Weights of a small self-supervised audio encoder (BEST-RQ).
Model: mfcc input, arch transformer, norm rmsnorm, num experts 64, layers 10, width 160.
Data: trained on short read English sentences (LibriTTS-R), 26041 training examples, 54.1 epochs.
Rows from block 7 of a small self-supervised audio encoder (BEST-RQ), named by matrix and row number. Rows with one number within an expert belong to one neuron, the router's apart. Each number is 128 + 24 x the weight over its row's rms, rounded and kept within 0 to 255. All counts start at 0.
Before each expert's rows are labels from the 100 clips, of 14976, where the router gives the expert most weight on average: "strongest on" is what is common among them. Only what is clearly more common there than usual is listed. The data: short read English sentences (LibriTTS-R). In brackets: how many of the 100.
# router: router (model.blocks.7.mlp.router.weight, 64x160, trained with AdamW), inputs 80-159
# up: expert up (model.blocks.7.mlp.up, 64x32x160), inputs 80-159
# down: expert down (model.blocks.7.mlp.down, 64x160x32, transposed), outputs 80-159

# expert 12
strongest on: voice: male (97)
router.12 [ 80 124 180 156 119 145 103 129 154 163 126  62 135  96 138 128 105 156 105 165 151 125 146 120 122 105 153  76 109 115 138 152 124 165 141  99 114  75 144 126  83 156 129 182 100 155 134 142 145 131 146 174 134  91 171 128 146 136 138 118 152 103  99 156 137 137 171  92  99 113 116 118 124 125 114 131 106 158 147 155]
up.0 [118 129 120 152 100 142 110  92 139  92 185 102 100 108 157  91 169  78 107 140 164  93 105 110 129 145 107 161 109 106 113 150 143 108 131 153 148 117 111 174 116 152 171 131 142 114 149 106 138 123 122 129 108  98 148 159 102  92 107 155 107 150 111 107 136 128 142 136 106 119 160 171 135 137  83 103 100 122 179 145]
down.0 [160 141 137 143 123 137 110  90 109 124 127 107 131 165 124 176 145 127 121 111 120 114 189 140 154 139  80 127 142 109 153 128  51  91 135 110 165  99 155 108 114 159 172 167 109 124 108 165 133 107 132 116 148 109 159 170 136 134 182 134 103 132 123 117 146 155 117 176 127 119 134 126  98 137 123 135  93 101 124 115]

# expert 54
strongest on: voice: female (99); the word "you" (36)
router.54 [ 82 100 100 105 124 100 133 178 140 151 161 139 164 173  81 120  91 131 101 142  93 140  77 160 141 145 155 125 140 116 151 136  81 129 142 112 158 156 144 126 107 130 170 140 151 140 140 146 132 162  93 137 143 118 149 166 143  94 144 128 148 171 108  83 122 113 138 158 132 108 178 173 142 144 104 118 116 134 108 139]
up.0 [ 46 156 120 106 135 148 123 109 123 117 161 148 116 174 103 117 123 145 147 102 146  87 107 142 142 123  88 133 141 148 127 129  95  87  91 140 104 126 145 121 150 142  63 116 100 142 160 161  84 143 116 161 114 103 128 137 127 110 124 136 115 111 133 115 130 124 118 129 147 139 127 131 154  97 136 174 141 122 158 207]
down.0 [ 74 137 115 163 115 134 171 127 114 169 117 131 124 159 150 161 149  98 115 147  98 120 148 133 119 130 139 148  98 128 162 124 125 112 145 140 130 150 152  77 144 123 161  84 162 149 130  82  88 133 114 118  64 164  92  88 125 154 145 141 125 149  92 111 149 146 130 122 165 118 105 131 101 150 105 106 138 119 131 102]

# expert 14
strongest on: voice: female (99)
router.14 [ 99 117 177 145  99 104 103 165 142 149 108 140  96 118 106 143 145  90 127 134 142 139 118 115 124 122 121 115 107 134 135 106 151 146 129 123 157 118 137 155 127 141 147 130  70 121 119 166  88 159 138 141  80 144 129 120 175 126 108 170  93  93 145 155 127  92 122 125 109 132 121 173 144  80 123 106 141 137 118 146]
up.0 [167 178  90 164 178 105 102 184 143 142 161 123  94 103 153 115  65 130 172 150  89 120 171 117 139 139 136 119  90 128 109 119  71 152 128 143 118 125 135 138 152 128 120 152 141 132 136 134 135 117 106 143 147 106 121 112 135 111 159 139 141 132 129 166  96 110 164 148 107 130 121 108  94 175 154 147 138 110 113 110]
down.0 [102 118 123  98 120 134 171 117 113  95 147 110 124 168 134 140 171 108 120 131 120 141  85 105 103 116 107 122 136 133 110 148 116 109 120 170 115 124 140 143 114 147 149 123 118 102 157 137  90 139 123 146 153 189 104 124 152 112 149 150 141 134 101 119 144 102 119 141 112  72  99 152  73 134 114 102 163 137 108 180]

# expert 51
strongest on: voice: male (97)
router.51 [126  99 158 136 137  57 167 158  83 111 107 150 102  92 136 105 139 169 147 110  96 122 130 193 126 141 140  99 146  84 129  77 139 135 123  91 118 152 123 129 113 122  90 149 120 184 115 134 108 115 132 154 136  96 129 124 155 113 116 155 114 151 149 127 151 176 163 141 117 132  99 105 181 142 145 137 145 160 165  97]
up.0 [165 132 158 124 156 112 179  69 132  98  81 149 119 101 132  88 102 186  92 132 115 132 108 150 115  68 110 144 126 132 126 135  29 132 140 163 119 102 195 120 126 120 119 171 132 122 114 150 176 149 108 111 124 157 113 167 113  77  97 144 124 164 129 143  99 140 140 110 166 137 130 136 130 123 136 155 135 135 142 132]
down.0 [143 136 116 148 127 106 115 154 132 128 107 136 122 111 141 162 128 107 117 139 133 134 104 133 185 130 147 135 142 130 149  96 148 142 117 145 156 128  76 106 105 122 152 126 101 122 141 131  76 121 132 121 129 116 120 128 102 114 117 153 145 136 121 113 128 146 120 126 146 154 150 148 144 114 130 137 127 188  77 123]

# expert 20
strongest on: voice: female (95); the word "the" (51)
router.20 [111 165 141 126 107 164 126 134 118 113 125  96 105 138 144 143 126 118 155 161  93 110 171 125 125  60 156  94 120 134 135 128 151 132 133 145 134 130 156 113 125 138 118  78  89 130 136 115 120 171 149 133 114  90 120 138 125 135 132  71 163 141 170 144 138 140 118  88 111  78 160  61 141 165 156 124 168 139 108 104]
up.0 [190 133 137 108 158 103  88 153 141 163 157 124 178 204  83 172 111 114 155 144 131 180 110 165 111 148 140 130 147 126 121 106 136 121 187 130 136 122 127 138 154 165 127 126 173 136 126 145 147 146 164 108 110 153 176 109 131  99 153 117 166 121 118 104 146 145 153 140 131 123  84 107 142 124 122 148  90 113 100  97]
down.0 [135 152 151 120 147 126 100 137 131 137 123 132 158 163 120 128  99 146 143  74 165 118 134 169  59 166 122 122 128 124  53 136 151 122 180 107 149  97  90 138 128 155 136 115 117 124 116 130  79  96  99 110 171 128 173 174 103 130 162 106 111 114 127 118 152 112 104 117 168 103 119 116 163  93  90 136 128 163 119 126]

# expert 25
strongest on: voice: male (92)
router.25 [121 136 150 121 111 110 143 188 135 136 143 154 105 115 137 151 158 109 111 131 120 155 175 157 124  77 145 100 122 138 115 154 160 130 131 100 129  98 192 107 139 172 120 128 128 162 159 123 125 122  99 155 136 139 117 124 145 123 157 138  94 103 125 165 115 152 127 109 192 120 141  98 111 156 101 103 119 147 139 135]
up.0 [ 86 140 102 122 115 153 119 106 118 152 113 106 127 158 131 163 146 119 104 133 116 102 157 115 151 143 121 161 137 111 154 108 150 108 122 133 111 142 122 102 119 150 138 124  97 138 153 151 103 142  99 126 110 164 141 116 125 103 158 118 176 110 118 147 149 147 113 104 124 129 101  94 161 154 149  91 174 157 130 191]
down.0 [130 118 139 138 156 146  89  97 121 127 138 117 138 102  85 153 140 134 128 137 124 172 132 139 143 152 144 111 140 136 146 118 146 109 164 137 124  92 115 129 119 116 127 151 159 129 122 170 156 109 120 117 100 142 160 134 132 139 142 171 118 149 134  91 143 152 136 149 136 142 137 110  78 135 139 131 117 108 140  17]

# expert 60
strongest on: voice: female (97)
router.60 [151 136 151 185 131 149  90 114 112 135 128 104 138 179 114 181 118 143 107 138 153 117 162 143 138 135 152 140 144  81 117 137 103 109  69 127 116 121 143 163 130 168 146 162 124 121 121 159  91 148 137 151 101 130 146 121 153 135 145 134 118 106 169 130 141 123 123 139 115 175 116 113 119 139  83 129 147 131 119 153]
up.0 [159 126 159 108 107 114 107 113  92 143 130 138 184 119  93 115 137 123 120 141 142 147 138  92 155 127 127  86 148 130 115 140 126 156 110 164 156 103 128 162 137 121 102 133 111 143  69 120 129 134 136 119 148 135 116 158  98 140 141 126 143 119 157 117 124 142 111 137 125 125 164 147 149 130 180 122 141  88 103  82]
down.0 [146 104 115  93  95 133 148 138 123 113 147 140 132 139 116  86 131 159 130  85  92 103 114 141  48 160 147 101 119 109 114 133 152 161 128 112 140  89 119 103  91 126  95 156 115 118 139  88 171 115  78 122 129 159 124 154 123 164 122 152 167 161 127 182 116 121 119 125 173 173 130 106 126 120 116 105 134 114 119 124]

# expert 42
strongest on: voice: male (96)
router.42 [104 144 130 133 108 111 120 169 147  53 146 113 130 147 155 182 123 137 123 140 157 137 134 137 160 131 120 164 126 135  99 142 124 107  79 106 155 149 109 181 160 168 112  89 133 125 115  95 121 110 147 118 141 179 133 114 145 157 132 172 116 151  97 105 144 154 128 115 140 164 125 115 105 118 117 118  93 151 153 108]
up.0 [171 119 127 160 165 111 156 124 143 114 119 111 102 103 184 164 142 161 127 151 125 121  93 109  83 128 130  95 109 121 182 125 132 121 131 153 148 157 116 143 126 129 113 111 186 133  59 139 116 120 124 127 127 131 164 125 141  75 101 120 169 148 114 158  99 153 137 129 134 137 123  66 119  75 106 133 116 126 121 121]
down.0 [169 126 130 104 126 107  96  96 128 122 134 153 119 100 126 151 123 134 157  85 151  98 183 131 131 130 135 124 154 157 130 158  82 138 151 148 153  94 116  84 122  95 120 132 164 126 126 177 154 162 137 107  88  93 129 127 122 107 135 136  92 162 114 133 133 103 131 112 124 147 150 177 113 111 131 102 119 138 129 116]