Rows from block 2 of a small self-supervised audio encoder (BEST-RQ), named by matrix and row number. Rows with one number belong to one neuron. Each number is 128 + 24 x the weight over its row's rms, rounded and kept within 0 to 255. All counts start at 0. Numbers have three digits each. After the name is the row's rms in percent of the matrix's.
After each neuron's rows are labels from the 100 clips, of 14976, where the neuron reaches its highest value: "loudest" is the band of the loudest frequency at the time of the peak; "strongest on" is what is common among them. Only what is clearly more common there than usual is listed. The data: short read English sentences (LibriTTS-R). In brackets: how many of the 100.
# fc1: MLP up (model.blocks.2.mlp.fc1.weight, 640x160), inputs 0-159
# fc2: MLP down (model.blocks.2.mlp.fc2.weight, 160x640, transposed), outputs 0-159

fc1.362 130:124127127090119142143164158135141112118158102137158145123106139113134143140108127162101056127158169137131116104132102085110159177151136157175117160121095111155145121147124129099085117173125085142116143125112146092093142126141119107096102128142155156108113171081093078122126163120140087127140106107137121100151093114147108112182140151137120121119173164108124128137114137150085128123143158131132097127146127155106132098153118128160132139109150159102083134167099141124098161104144160
fc2.362 133:111077092149144093120128125099141124105124123166131135147115127163169164089128126062157095143175156131097138118122130126108118122107094140128148131153129111094129122103110119073175122122138124120137083119129121133085119135092120118167099155111130141078172152161118130117137098139160121126164111100117103127162115166115150126129130096155073133182108128138128118150157145107166109145151089118108154107125131106110111138145151164152111162163107092133128132119100144127108190133120148
loudest: 2000 to 4000 Hz (26)
strongest on: voice: male (82)

fc1.144 119:144117130146084129134117140134132148130154118121123112133105150128117153095137131160187127104129136090139133110096123168123125103170098137123115117168113135125128104108126113155121150200121144139109137115101104134134160100136168139144150125130186120131153128111076082150101170127148102124135098141102094146079148132094081124109136125148092138111150096119128131122170140125067090145105106109121172098092162110117120066124126083155134148112135166125145107137089145124117151152109110
fc2.144 118:148165166112128182096135124100122120145091113128160094113132145142147142123134156141153105142104120156116106147174134125120126113120161130156096156164163090070147112073137166090131138131140112139146161159140140097149142130161081124080124124112130143123116080125130145121110124121103149145137148090144130130108122106150153109145145100163123122110130153140163095164087128117166106148079161138141112127110175108168141163149169168161153120131144112143124134112142114081140148171135146
loudest: 4000 to 8000 Hz (53)
strongest on: voice: male (77)

fc1.579 123:146135151129157157093138084125140143131107100134120134114128169134097112094113136136126137174124122141110078089138132104076063146063163111105109123141116127146094123115111138143086175144117135098116138122126151112173104138141099108167141133128121160128148127117132084132167127144149177107127133115117149144191127118104117110122115103155126103119125090122108127136119099138172098148131148110114107168135141150098142083166101130131161083140078129124115122167157137097088134141129143
fc2.579 124:129158120135112136106106119175113152165122109102140134127137101087114098153123111122162109168131129164108112089117166099120111148088141156167112120102147153153124130120090126132100089138156077081146156120142146111094134131133147148146144089104140162141126178122088172113104106117142069146144151158132135148134115148124104144132145119134143148136157144119104160172096153186126167149130185087133104154145151132136126120130151110152090105167152128170093132127109141103144126121130117
loudest: 500 to 1000 Hz (27)
strongest on: voice: female (83)

fc1.315 132:096113105113174068086086107130112063127117142129116126125177150110112118108141121103137123165125102115132101111086138137155112124127146136112156113134108116102138146138139143150145085129110127093154109126123086104094122145141175134116100128116189103123109146097172139136125115132159131126146061145124140114144114115097126122113110171129109089129170140197124122102112122141148166088105108136132107103117135101150174141153117117104149072129110086104116134134119113125101103129142109
fc2.315 122:148121136143144120174093101084154112085104148129125141109113071108141098097160137123130080115124146117113117139110139120133109171105128149118068114091136089127112112147114131099129159131130133171110126077118151128144145145084130135132142084123135123152109140148177128132124160146114154146142137119083117093113111091137113132078141132138126140124117088137141108135138160115091104156121145108121160142125136134095130033155119149126130151091110133132133110136145092156127126197163136
loudest: 500 to 1000 Hz (42); 250 to 500 Hz (35)
strongest on: voice: female (87)

fc1.120 144:141149149119115111166128069140126122115135087125175082112096116128073144107104086081125120146161153115112115095144157139113143126120136148125135146147140094155084146114119193133138118133169114130136138133073124092192125085161101120124161141135113143120104108172106115160091143126131107101107091098125084137113182144105134122119146142104127132132099133094139106120115159139141117116100134158104121136111117109153098103153104126117119112134114148102161133117150076117097085111145131
fc2.120 158:159171143143131148121175109137146105143134084087137102122150108140095129116135108136134134128134082102142162109150145184156119168147154150111137144136136131153083158131113146156122109151112129114157159094114170127166171120169123115113141161122157152134115125160150147121134130107104148099119121122157101164133132149082134109121097152126105140132111109145123114115135197166149094110151115106107129104133140135194121108117088151092148119094149181122139129128136114131095167184147108
loudest: 2000 to 4000 Hz (45)
strongest on: voice: male (75)

fc1.359 060:085124143114163098121137171074150135126103105142133083092129131142153144158121124130131179121134140114146129113085105132095094087109076127146151132141116112154140125152107146067127135103088115134156111112081116091105144140125132133094098114106145116086120111127148114135106122130114078157102137129127117106120128158135087165117115165103134135119108119116191113134109065140113111107129120088151165088092124133162137117153124175103109122116120117144114146133149134077121124089113099
fc2.359 059:152128092128132156123118108153103138120131141172124172167146161142098144107163094114157159138137132139114142164163134111154158201139159108091131110150171138114144124125165141116127157131119165136135124158194156135134129134137160130138177138118089133128143164133126156131118115131121161168132145132131145117140146123115158081158148098111147156175138149146109164106131133129168113176138195174131121176148130096132130118107164108106142127156115149148107093107120124121113144130092129
loudest: 250 to 500 Hz (70)
strongest on: voice: female (90)

fc1.228 070:085154118111116133117111130129113086130153107166128125124117135065113157135128105128136108112105076160119122108130107123115145125128085163164141132168140145142112119121154132122169113123139133130141131121112118151088153111139120116123094124147120205143118131114105139112116129101079154116170090115134124123132123130163127145094151170131119112118121095113182103138142081147144116163067099099109132108103137156097163138102142066127112175123064109119159146122106107085133125112112151
fc2.228 073:130129151139136110147159135125117150142067123056122104119144126146154124139122139114137137165150135098149100112126142122160105097127113067156155103087109105122136117132159127131112093149137106113101129117153097072172095131097106153145102115083171096137132079163109122137136114150136143129098154090137106111138146151181138140108123102123181132098158155104096116099084143142119116124145171155116112144087113100132103105124105175132143108129143153118103151154152146150118151129110147
loudest: 4000 to 8000 Hz (74)
strongest on: voice: male (78); the word "said" (26)

fc1.280 162:102134110122106149120136143093148093161106089104094107128144128105117142114154148117125155102139129123099116114183137125135149113125135114123096112105129160137147097113133095122119138134122106159107205092121092151183173118129114108143090083120108122144185118128135128135111149119106149148133111099109144122121127098174102114178142132174092151174155136086133170131120091128147131083114140133124134154136083118122179106093124114129109091126171113112127090135138118140110145111147172
fc2.280 162:142134137150157142132144090104135100153147106177141150096112113147114102187150149107154138137115190132116128144146092116124118107097120136152137110133172158129149103121170162137137134122140139119131150127123142159111152125138128100155105104110085086164138111123112088145143135137090138157124115136102119162148078127163126150140127097130148066130109150172130133135122194143098122169088135132113087156084086117118118121116143165100096116140110110115124146125126122110110156083181126
loudest: 4000 to 8000 Hz (34)
strongest on: voice: female (90)

fc1.612 082:099110121142154156151157128131140089187124083125080149134102107140095147083122088126115121139078127114091128092129106121112148119117112140174175057115134110113123100134113094089112144102112164114114128123102142099157143125138120108118129104128143136088158109115131146102131120119148183132099128129133123150094118089170129114119120135097150145091123117204160130119115104106088109142137134115160116136089095130125133166122109133106128145093123102158173136135101130158133138122087142
fc2.612 079:126095143129155142122114083160113136145110175118152114089131147150153123111116181101080167145143146169109137148080159127089126087137146103131124127121173135144170116132140156196133126113125100120127083091141138144178067154143141124148092135141129127148071151157111152172149114148155137158141119173150139149092127106146128129163140128158107127101123129125102107139125142091107131105162112128136170175143145134132142089142098115123137167115118140138145141114127131110114108137131098
loudest: 250 to 500 Hz (68)
strongest on: voice: female (93)

fc1.208 124:106127130169106140122132107097109098092153102120116109114086123124113106150099174156132104160098119155167109086132138127160133113117142126135142111137095107151122067111111123097121181125132107096169141120122104117162123154116123158149126122115126147108115105096132100112142131138099113132169147134116101127129085115097076136111118108117149084149111123106123122127147169170121097073160112138150141188108137127154118148137137159165180111115133135093111102206106128115104128105144130
fc2.208 128:147088165154146120143139143168115173148114077115173119125146138094111109119109108149119126113158143153153124135111143150177124099133126137131132120112179139101140146125151140130141112080127088112166135160130147135110113142126119113115104120110174135167121161096161170112126133129202153131171124086140146122091133152156115125083131122149129138126102100133097114156114141110139170058131133135100150144120107119136124178097136124134151146117129143146147160091101156161169086115150144
loudest: 500 to 1000 Hz (26)
strongest on: voice: female (86)

fc1.198 191:156133127097094140165120120133153175160132096125150141088126102177129145068152129134153154123099174125199098101140144115130113113171130151157100136113110108150145102227132134063096107128125117083117132143124109119092124120135116111139129112135120135150131126126115100131145145136131127163169087123167134112133141130096103121129123142143126129138119125126093142117148152154120151122101099146121122147117094160048123123108131105119151153121147121096147139108096130120129100108099127
fc2.198 183:142118128139094160122136152110142090111093158128129149194134146136113142117142138111191159104129202152131073119139126110118165130086165128124107084109109145144155063124129120148121153145143079172125097137132157120078138127111112122088145110137127086116138143114089113132128156148099133125147127134134087145129132116164160154115105132080122158118108132120127109125123118118082129106119130166146127126166127094081111118140140090124141131157162120120122092155170125107127112159129121
loudest: 250 to 500 Hz (90)
strongest on: voice: female (96)

fc1.517 144:094168167135150154108112147101112067183131130129144091185166137121102098094132166182149128133145123148136133098167144113143140148130176131103110140154145139091129131169151119123142093144124125155118100132117046129147104135106136119109127131116137144070131142099126119102130131137111104166087114164126103147095123100141113154111132115121093123129126120093129127130138184145141097119118148133142100127147137122135114132135127144087102127103105111132136152126089112084119138117055123
fc2.517 148:144091135121144066144143170126165141116146112144105103109106111119121099134126081141159127117115149137146117162112159125109132071139135131153137138099176125071096158151146142116152098097137119172107164124145106158116135134161140104121107158174161115097118095151112151120122091124146087065121133118089120118133148137159141178114160134125131155133116079116128120164156146124115092132136113089118126119127125163140119097117136111113098172082123148117113134101110110155182128105138144
loudest: 500 to 1000 Hz (44)
strongest on: voice: female (85)

fc1.350 095:115166113119128097102130162147145132130166130118142122122158065116107135107080177113111107127132173124128144113088154145100146129132138092126092150126101115121108151133124107131162134202140135110154147140144124103135166102165138161140148122127128149090132119146116136147119137095143117107110115107121131157106127099126178134119135147089088121131150091112122144096123155157142118128099123065125130091140107181134078131135088112112117123157076157103089158149121173120119144101133089
fc2.350 098:136169134154099179111143125116090126097105071140090077113148160162090143119164114174157143173091162108131169168158130162135156135156142087131119121149123154163164127121184113127094149158145144115170111152141114138144150111091149123135123137107120135143147144169166132158168162133145107089124138108133120129137127134155143118151133108106113125156121080155128115118158111112101100124145146153155113147132103160134099118158124121075129090135150133095109128123127159148117130108151135
loudest: 4000 to 8000 Hz (27)
strongest on: voice: male (85)

fc1.545 117:115158101138155119158075114110138136144112128134137129108132112152168160087122186130098129141084133131089138095111126137150069097114169126115142118144122105102153167110112115090111141148113113120114143147115093146115091165102125090117086119130176111077122103128140119127146141139161132114107131160099110117128122134103104153133137145137146106173137069127144140131135121163126142080110130145145146074108128183179104123172120124130164159107146136110147131069126131136145118159124132
fc2.545 125:167084110129134083129133137135103113128167121130127131162123092104147116126105101142145098123131186150099146145179130116130103138141113174158090099153128157142131142136143114171099092114151130117127108144134161146130109118154124098145153111093087106120141122108124145139109147083147141133146092121113141152154125112086130150175135087116143175097115106127156116167145152145124124141085157165094103147148138099132129081122108149123092101100142170154126130143162085127113079177151126
loudest: 500 to 1000 Hz (42)
strongest on: voice: female (88)

fc1.115 147:119154071127087111111104136119131067167103106153161151107159133112123141111081213165177149155114111136143102099100134137157182133125127104123086123136106097123171137120120139131121126121140124077139117141138114088124115174129121142114149160105152152112102151120143147128132111113126112134163126124120092122136122101088107129115130165122125113140135120141136110070139144128132132120147156099136126169101129109069103127153142176079127117156112127106117124161107148119130152085124139
fc2.115 149:097176146128110114109117131146136128083136079138127119123130115112113135144137121129146102121142098128132145123137099136110105109082092151121139116138114129135119140155152140134131149074103141085115099131160167125137098125095090156056131136103129118117132140140101126116102105132144132113169133159115107108126133094136168102153128116130149144137101053100107117076144151113087108130120110106098076164111143103081124119190170088136146118162137139163154131088149159151136125124148162
loudest: 500 to 1000 Hz (35); 250 to 500 Hz (29)
strongest on: voice: female (93)

fc1.348 079:125173101122103129114175167142115121122071086120123110064107119096158097154112165128086116142160135104124153099123124107144131151143126098149116101130144132124119130142136129096110096106136133151144086145132102133171094160101119123098181107107142103120130115126141089124133131127110129095142118117071154124108161125110115136089130130086117114166150093131128114155142085103122084129132119148101130141084121148135125116097129145096090110112093197107153131140154125111172107102156120
fc2.348 072:165107143106101117173147114140098146111155172129123120189137136112096130098127134107101124073103115136132140113152133181110153134166117146069126168140117130136115139092147114160122145106165123106166108126102163113116136108077164095137089136129123120160139127120166102157139099135153160184099136135154124114149106108088085150130130176155141134083117099116133132117107125123192139115114114100138143133130103093148116147139120120122175147112096133106121125089102134137135118108133101
loudest: 4000 to 8000 Hz (26)
strongest on: voice: female (81)

fc1.122 109:101109096107158098097154130116114059136119084123157124132148128162152141090122140116157129177108137137110127106121150111166126139125151122091092150124107116137109161144141140120121134169109146132071137124129118093098120191118150107118149113105095145097116142158134135121142107142122147120150154096137112133134087131152123127111099115149102116119121118095088149090079113136138123101159176144132085099122145159186133116138132152116132133076113156101137153146137188154130148151081140
fc2.122 106:146091169190141137149130158129154152087128111160128118119117143088104145100129137119157148145120171186111114153122098137130101184133141147145129120127136141125090150160076101048161124154169126124156090124141161130127168163138141156123129143154147089175135128104103124113130100134136145100125140170127126167122118135155139121191119135121120066135124117115158143147156119126127103150124115126138155097164122106120150132157092165138134133120135121150113153104115109102156121105132115
loudest: 500 to 1000 Hz (32)
strongest on: voice: female (86)

fc1.598 131:140131126144106125128149136069099082134177123113132116120161122128136120154130176159154138130114114120120128116125134106104110122127138133152171111113123141131125136163126120064139077150163171130133114133111080118119136116114119100134116082117179134088125131140123135081098124121123078118161078120117096128155126105107125157107114172091140128086122091128109089103097147123148107115135164141159109117118123101121123118119146144118099219108139120113145105166127139092178152132113147
fc2.598 134:173088096094116132125100155119169175129135137065134102156117138132154124152125090109136127148102116102126152114093130121126127081159095109157115116150139091118126151139139093137146151100167128130146121129079100127091119155131114119131094146117131146126100138146115121153104101147158144112126110083109129144104154114154137118098151088172174149224115088100157119134127122119118176162141146111135111116117140145148129129119147125151141084095107149154141131100136117110088130110157128
loudest: 250 to 500 Hz (46)
strongest on: voice: female (89)

fc1.596 063:094163117121099109064104112114114096132111108152125122136107120134083114122136097080102129121127135142137149085117167087118146121140138125122101175115097104127140147137128139151124125125126105110132107165126150148126099114162146116117130105104142162127102098108100129079144133132149160092154153079138143181121124083073140160128143118148087130100125103100151131128089140161093091108146148136167079154138149110158170114090136140159120155142113151110094126100092138106119137136103086
fc2.596 064:123158123146163124178135143153170103119156119118102159134107154121143133095115136164187125161163130125110121146109110111173130143144138159144106126138122170119093120115123128140164178146137077080129136133136098128102139111112107165130130107161115132131158122139210087155132163109143128135139115160136133140142127185082124123136144077135114108108131122138153136085130131120143129141121112121137150120139154107129118138178152127116161085103147140119118184168158124155113110124182152
loudest: 4000 to 8000 Hz (35)
strongest on: voice: male (73)

fc1.452 141:142116119099141116129075129071112111127119095176096094124152137136143116094139135107102186138078156117107087109101141153104134141146143091180138088143129111092126113127131103125125116117097116163133111110123092153141157135151113111099132117129167137111147148135097099139089140133154147097153122128117143110090124142167120100105180147141112196124125133142136153136143116106139079105123138159137122115159123087097131142087119108101100152125102093141130105152092151146129160120077134
fc2.452 131:111140103114158164135135139142109113150084133102129101089177083136152100126139123153104126153148128147110140149103133138112151058120122084133143126120179114141166090127151147173156088149175122132122119113166116168113129169147138152139130102120088186131113115094102112161148149149122106110092109100077101108136155108156132147160114158107155145161145123111127098149166132147103155109125107096135144136100127168122116101118137151100141120143119133116126170116116105100175106126129140
loudest: 4000 to 8000 Hz (27)
strongest on: voice: female (88)

fc1.224 117:118141135108131134140108152067141135112100129141157118170141126110111147179156157219143116088102159138128170095164095151130130117155113139129133146120126150130103152095127098124113144079123128119159107146095119118105120140086097162163170120151167163121104119120111140129115167104162127086153118116103132136108118080120122171106171143143118150154111088097115108147091119112164134136116100089148121132124101128151125128151122160102139156103128099144086156146114125117133135159129133
fc2.224 104:112131118102134103128146139144139145112126131139126158121122103141143128160121118157073142159127110128101126157149115082096130120128129155143129106138103152108151126135164095164095100133127132105148154158106141160119123124129150124112185130169141091160117151064134094126157124106174152148153104138100168138092153085157159135128123094115107122147136148123119106118100108127185185178099108137076106142127144087134156110113166097104135175155144157151144112152124122088144135153140131
loudest: 250 to 500 Hz (29)
strongest on: voice: female (83)

fc1.465 088:113121132167089155126137099181117161090156119136119164125160176109111128107116106154116111196123134155122100089120092163125131138096106106142170121153128139137102102136137112102135159116133091131121133135101144118111163084117163069137087100123167105132115157143140159100079129115160119124130123124138100105097195171126115144121108092119139110128140161133096085136127159108147141129106114101098126114115142145132130105120164129143104126120107182114121110153098108135103095147116103
fc2.465 097:138122142130153126154148120139107094121132100191117115133093136132175133099122099076149128100149152135105169139156131106143140143088133147121102142115125135098139150131126092132168103133148144121120141134134171105168126135099123102103104115122179165102125103179126169150109089120088128175091138102138132157142137094156108096117132171134130107143130101110127152141083136186104116147134148136076164106103113093138088113099133142174087135140139159121124120112118113109130152166155120
loudest: 2000 to 4000 Hz (56); 4000 to 8000 Hz (28)
strongest on: voice: male (91)

fc1.222 084:097187144104130138133123144152137175097108110120099128156124157116136144151147134143163103141122125135130129090112153118135131125102093138142100086099112130141156141135092122136115151136100116068091155084125104171085166090133138144128129115098150107107130133128134091106077081124112116144171126130118135188139161158127110182115121126136149108139113108123141147131117095123149157128111147113118103148097148131117159141134111077156090115069113115095107114124136117090159105146071116
fc2.222 070:128130094132071093104136142139102115160096129125095123157135120090110128129135124099148129106120118205126109118120100134133170148128166076175165162153133125167143129120135113154088112139146103143093137109118138146130117147104111185165098159149088148146113100120121117126107147132120111091137120133159112137134164137119125117169097150167138137099153141126131090069152141102088059100153108094144150103117138112109100123120140130118126136160159120113119133127096169145152118154136121
loudest: 4000 to 8000 Hz (56)
strongest on: voice: male (86)

fc1.340 116:125160163121137120152153112098113158103176112114090155134107143133140157121112138149139165152152117130156166079130086171131121120113127153105097125161082126115139084109082139165144143120114170160170139098123108110132188113146104159134105156130125120152139131118079107114101131137176102112126106128196087141097135103107137146129165120116109133113149134126102118126123133138095098139167111143119156153130106138090165111101102099152123105095108170121145147101117105127130147096120105
fc2.340 126:132141169100157113118106140108150131149099114177149134164110164139126136093148137175134132133109115134116109118146147144119144117122147144179168114157102137110121106106135145094125137131121105111136124170139181081107090104157098118115144130145118122141074102100180159116136158151084138128120170109124131110174077111140139157122130177110124138126119158131147091146129106082148098132156151130136129119126125159095110145105162144160176125154187117144122109147137135167080108127102121
loudest: 4000 to 8000 Hz (37)
strongest on: voice: male (79)

fc1.118 117:117121092090125127168119047084135064129099103157109129132129093134080132126126191150123081130140106136118103090142109109127134117115124108119116093118142148157156173122135132139101123135169125093102152126103108135131134117138069112104134106152129136123118145151126114156094110119133122121140109128100084128148132094127111192155105139138156146131138106124118125148149141158111106079110095108122124133146121089120119129131123156126125094100194120113130102124191123137113122140129172
fc2.118 116:144096109163128117150111102124132147137133118119133081138124120105165108181132105118099125115106136101113132165096126136133121112132089122147152138132117150106171132135150149181102140121090149176141107108109132131126147157135112195132152153145130115116106130135114153148139133116090179157116124137151111178129061093141150102172151089156139101100085129128100152148129160116105111131078124135132103142116134112153113091114128125126105145110153167150112152132094153088150107160141063
loudest: 250 to 500 Hz (36)
strongest on: voice: female (87)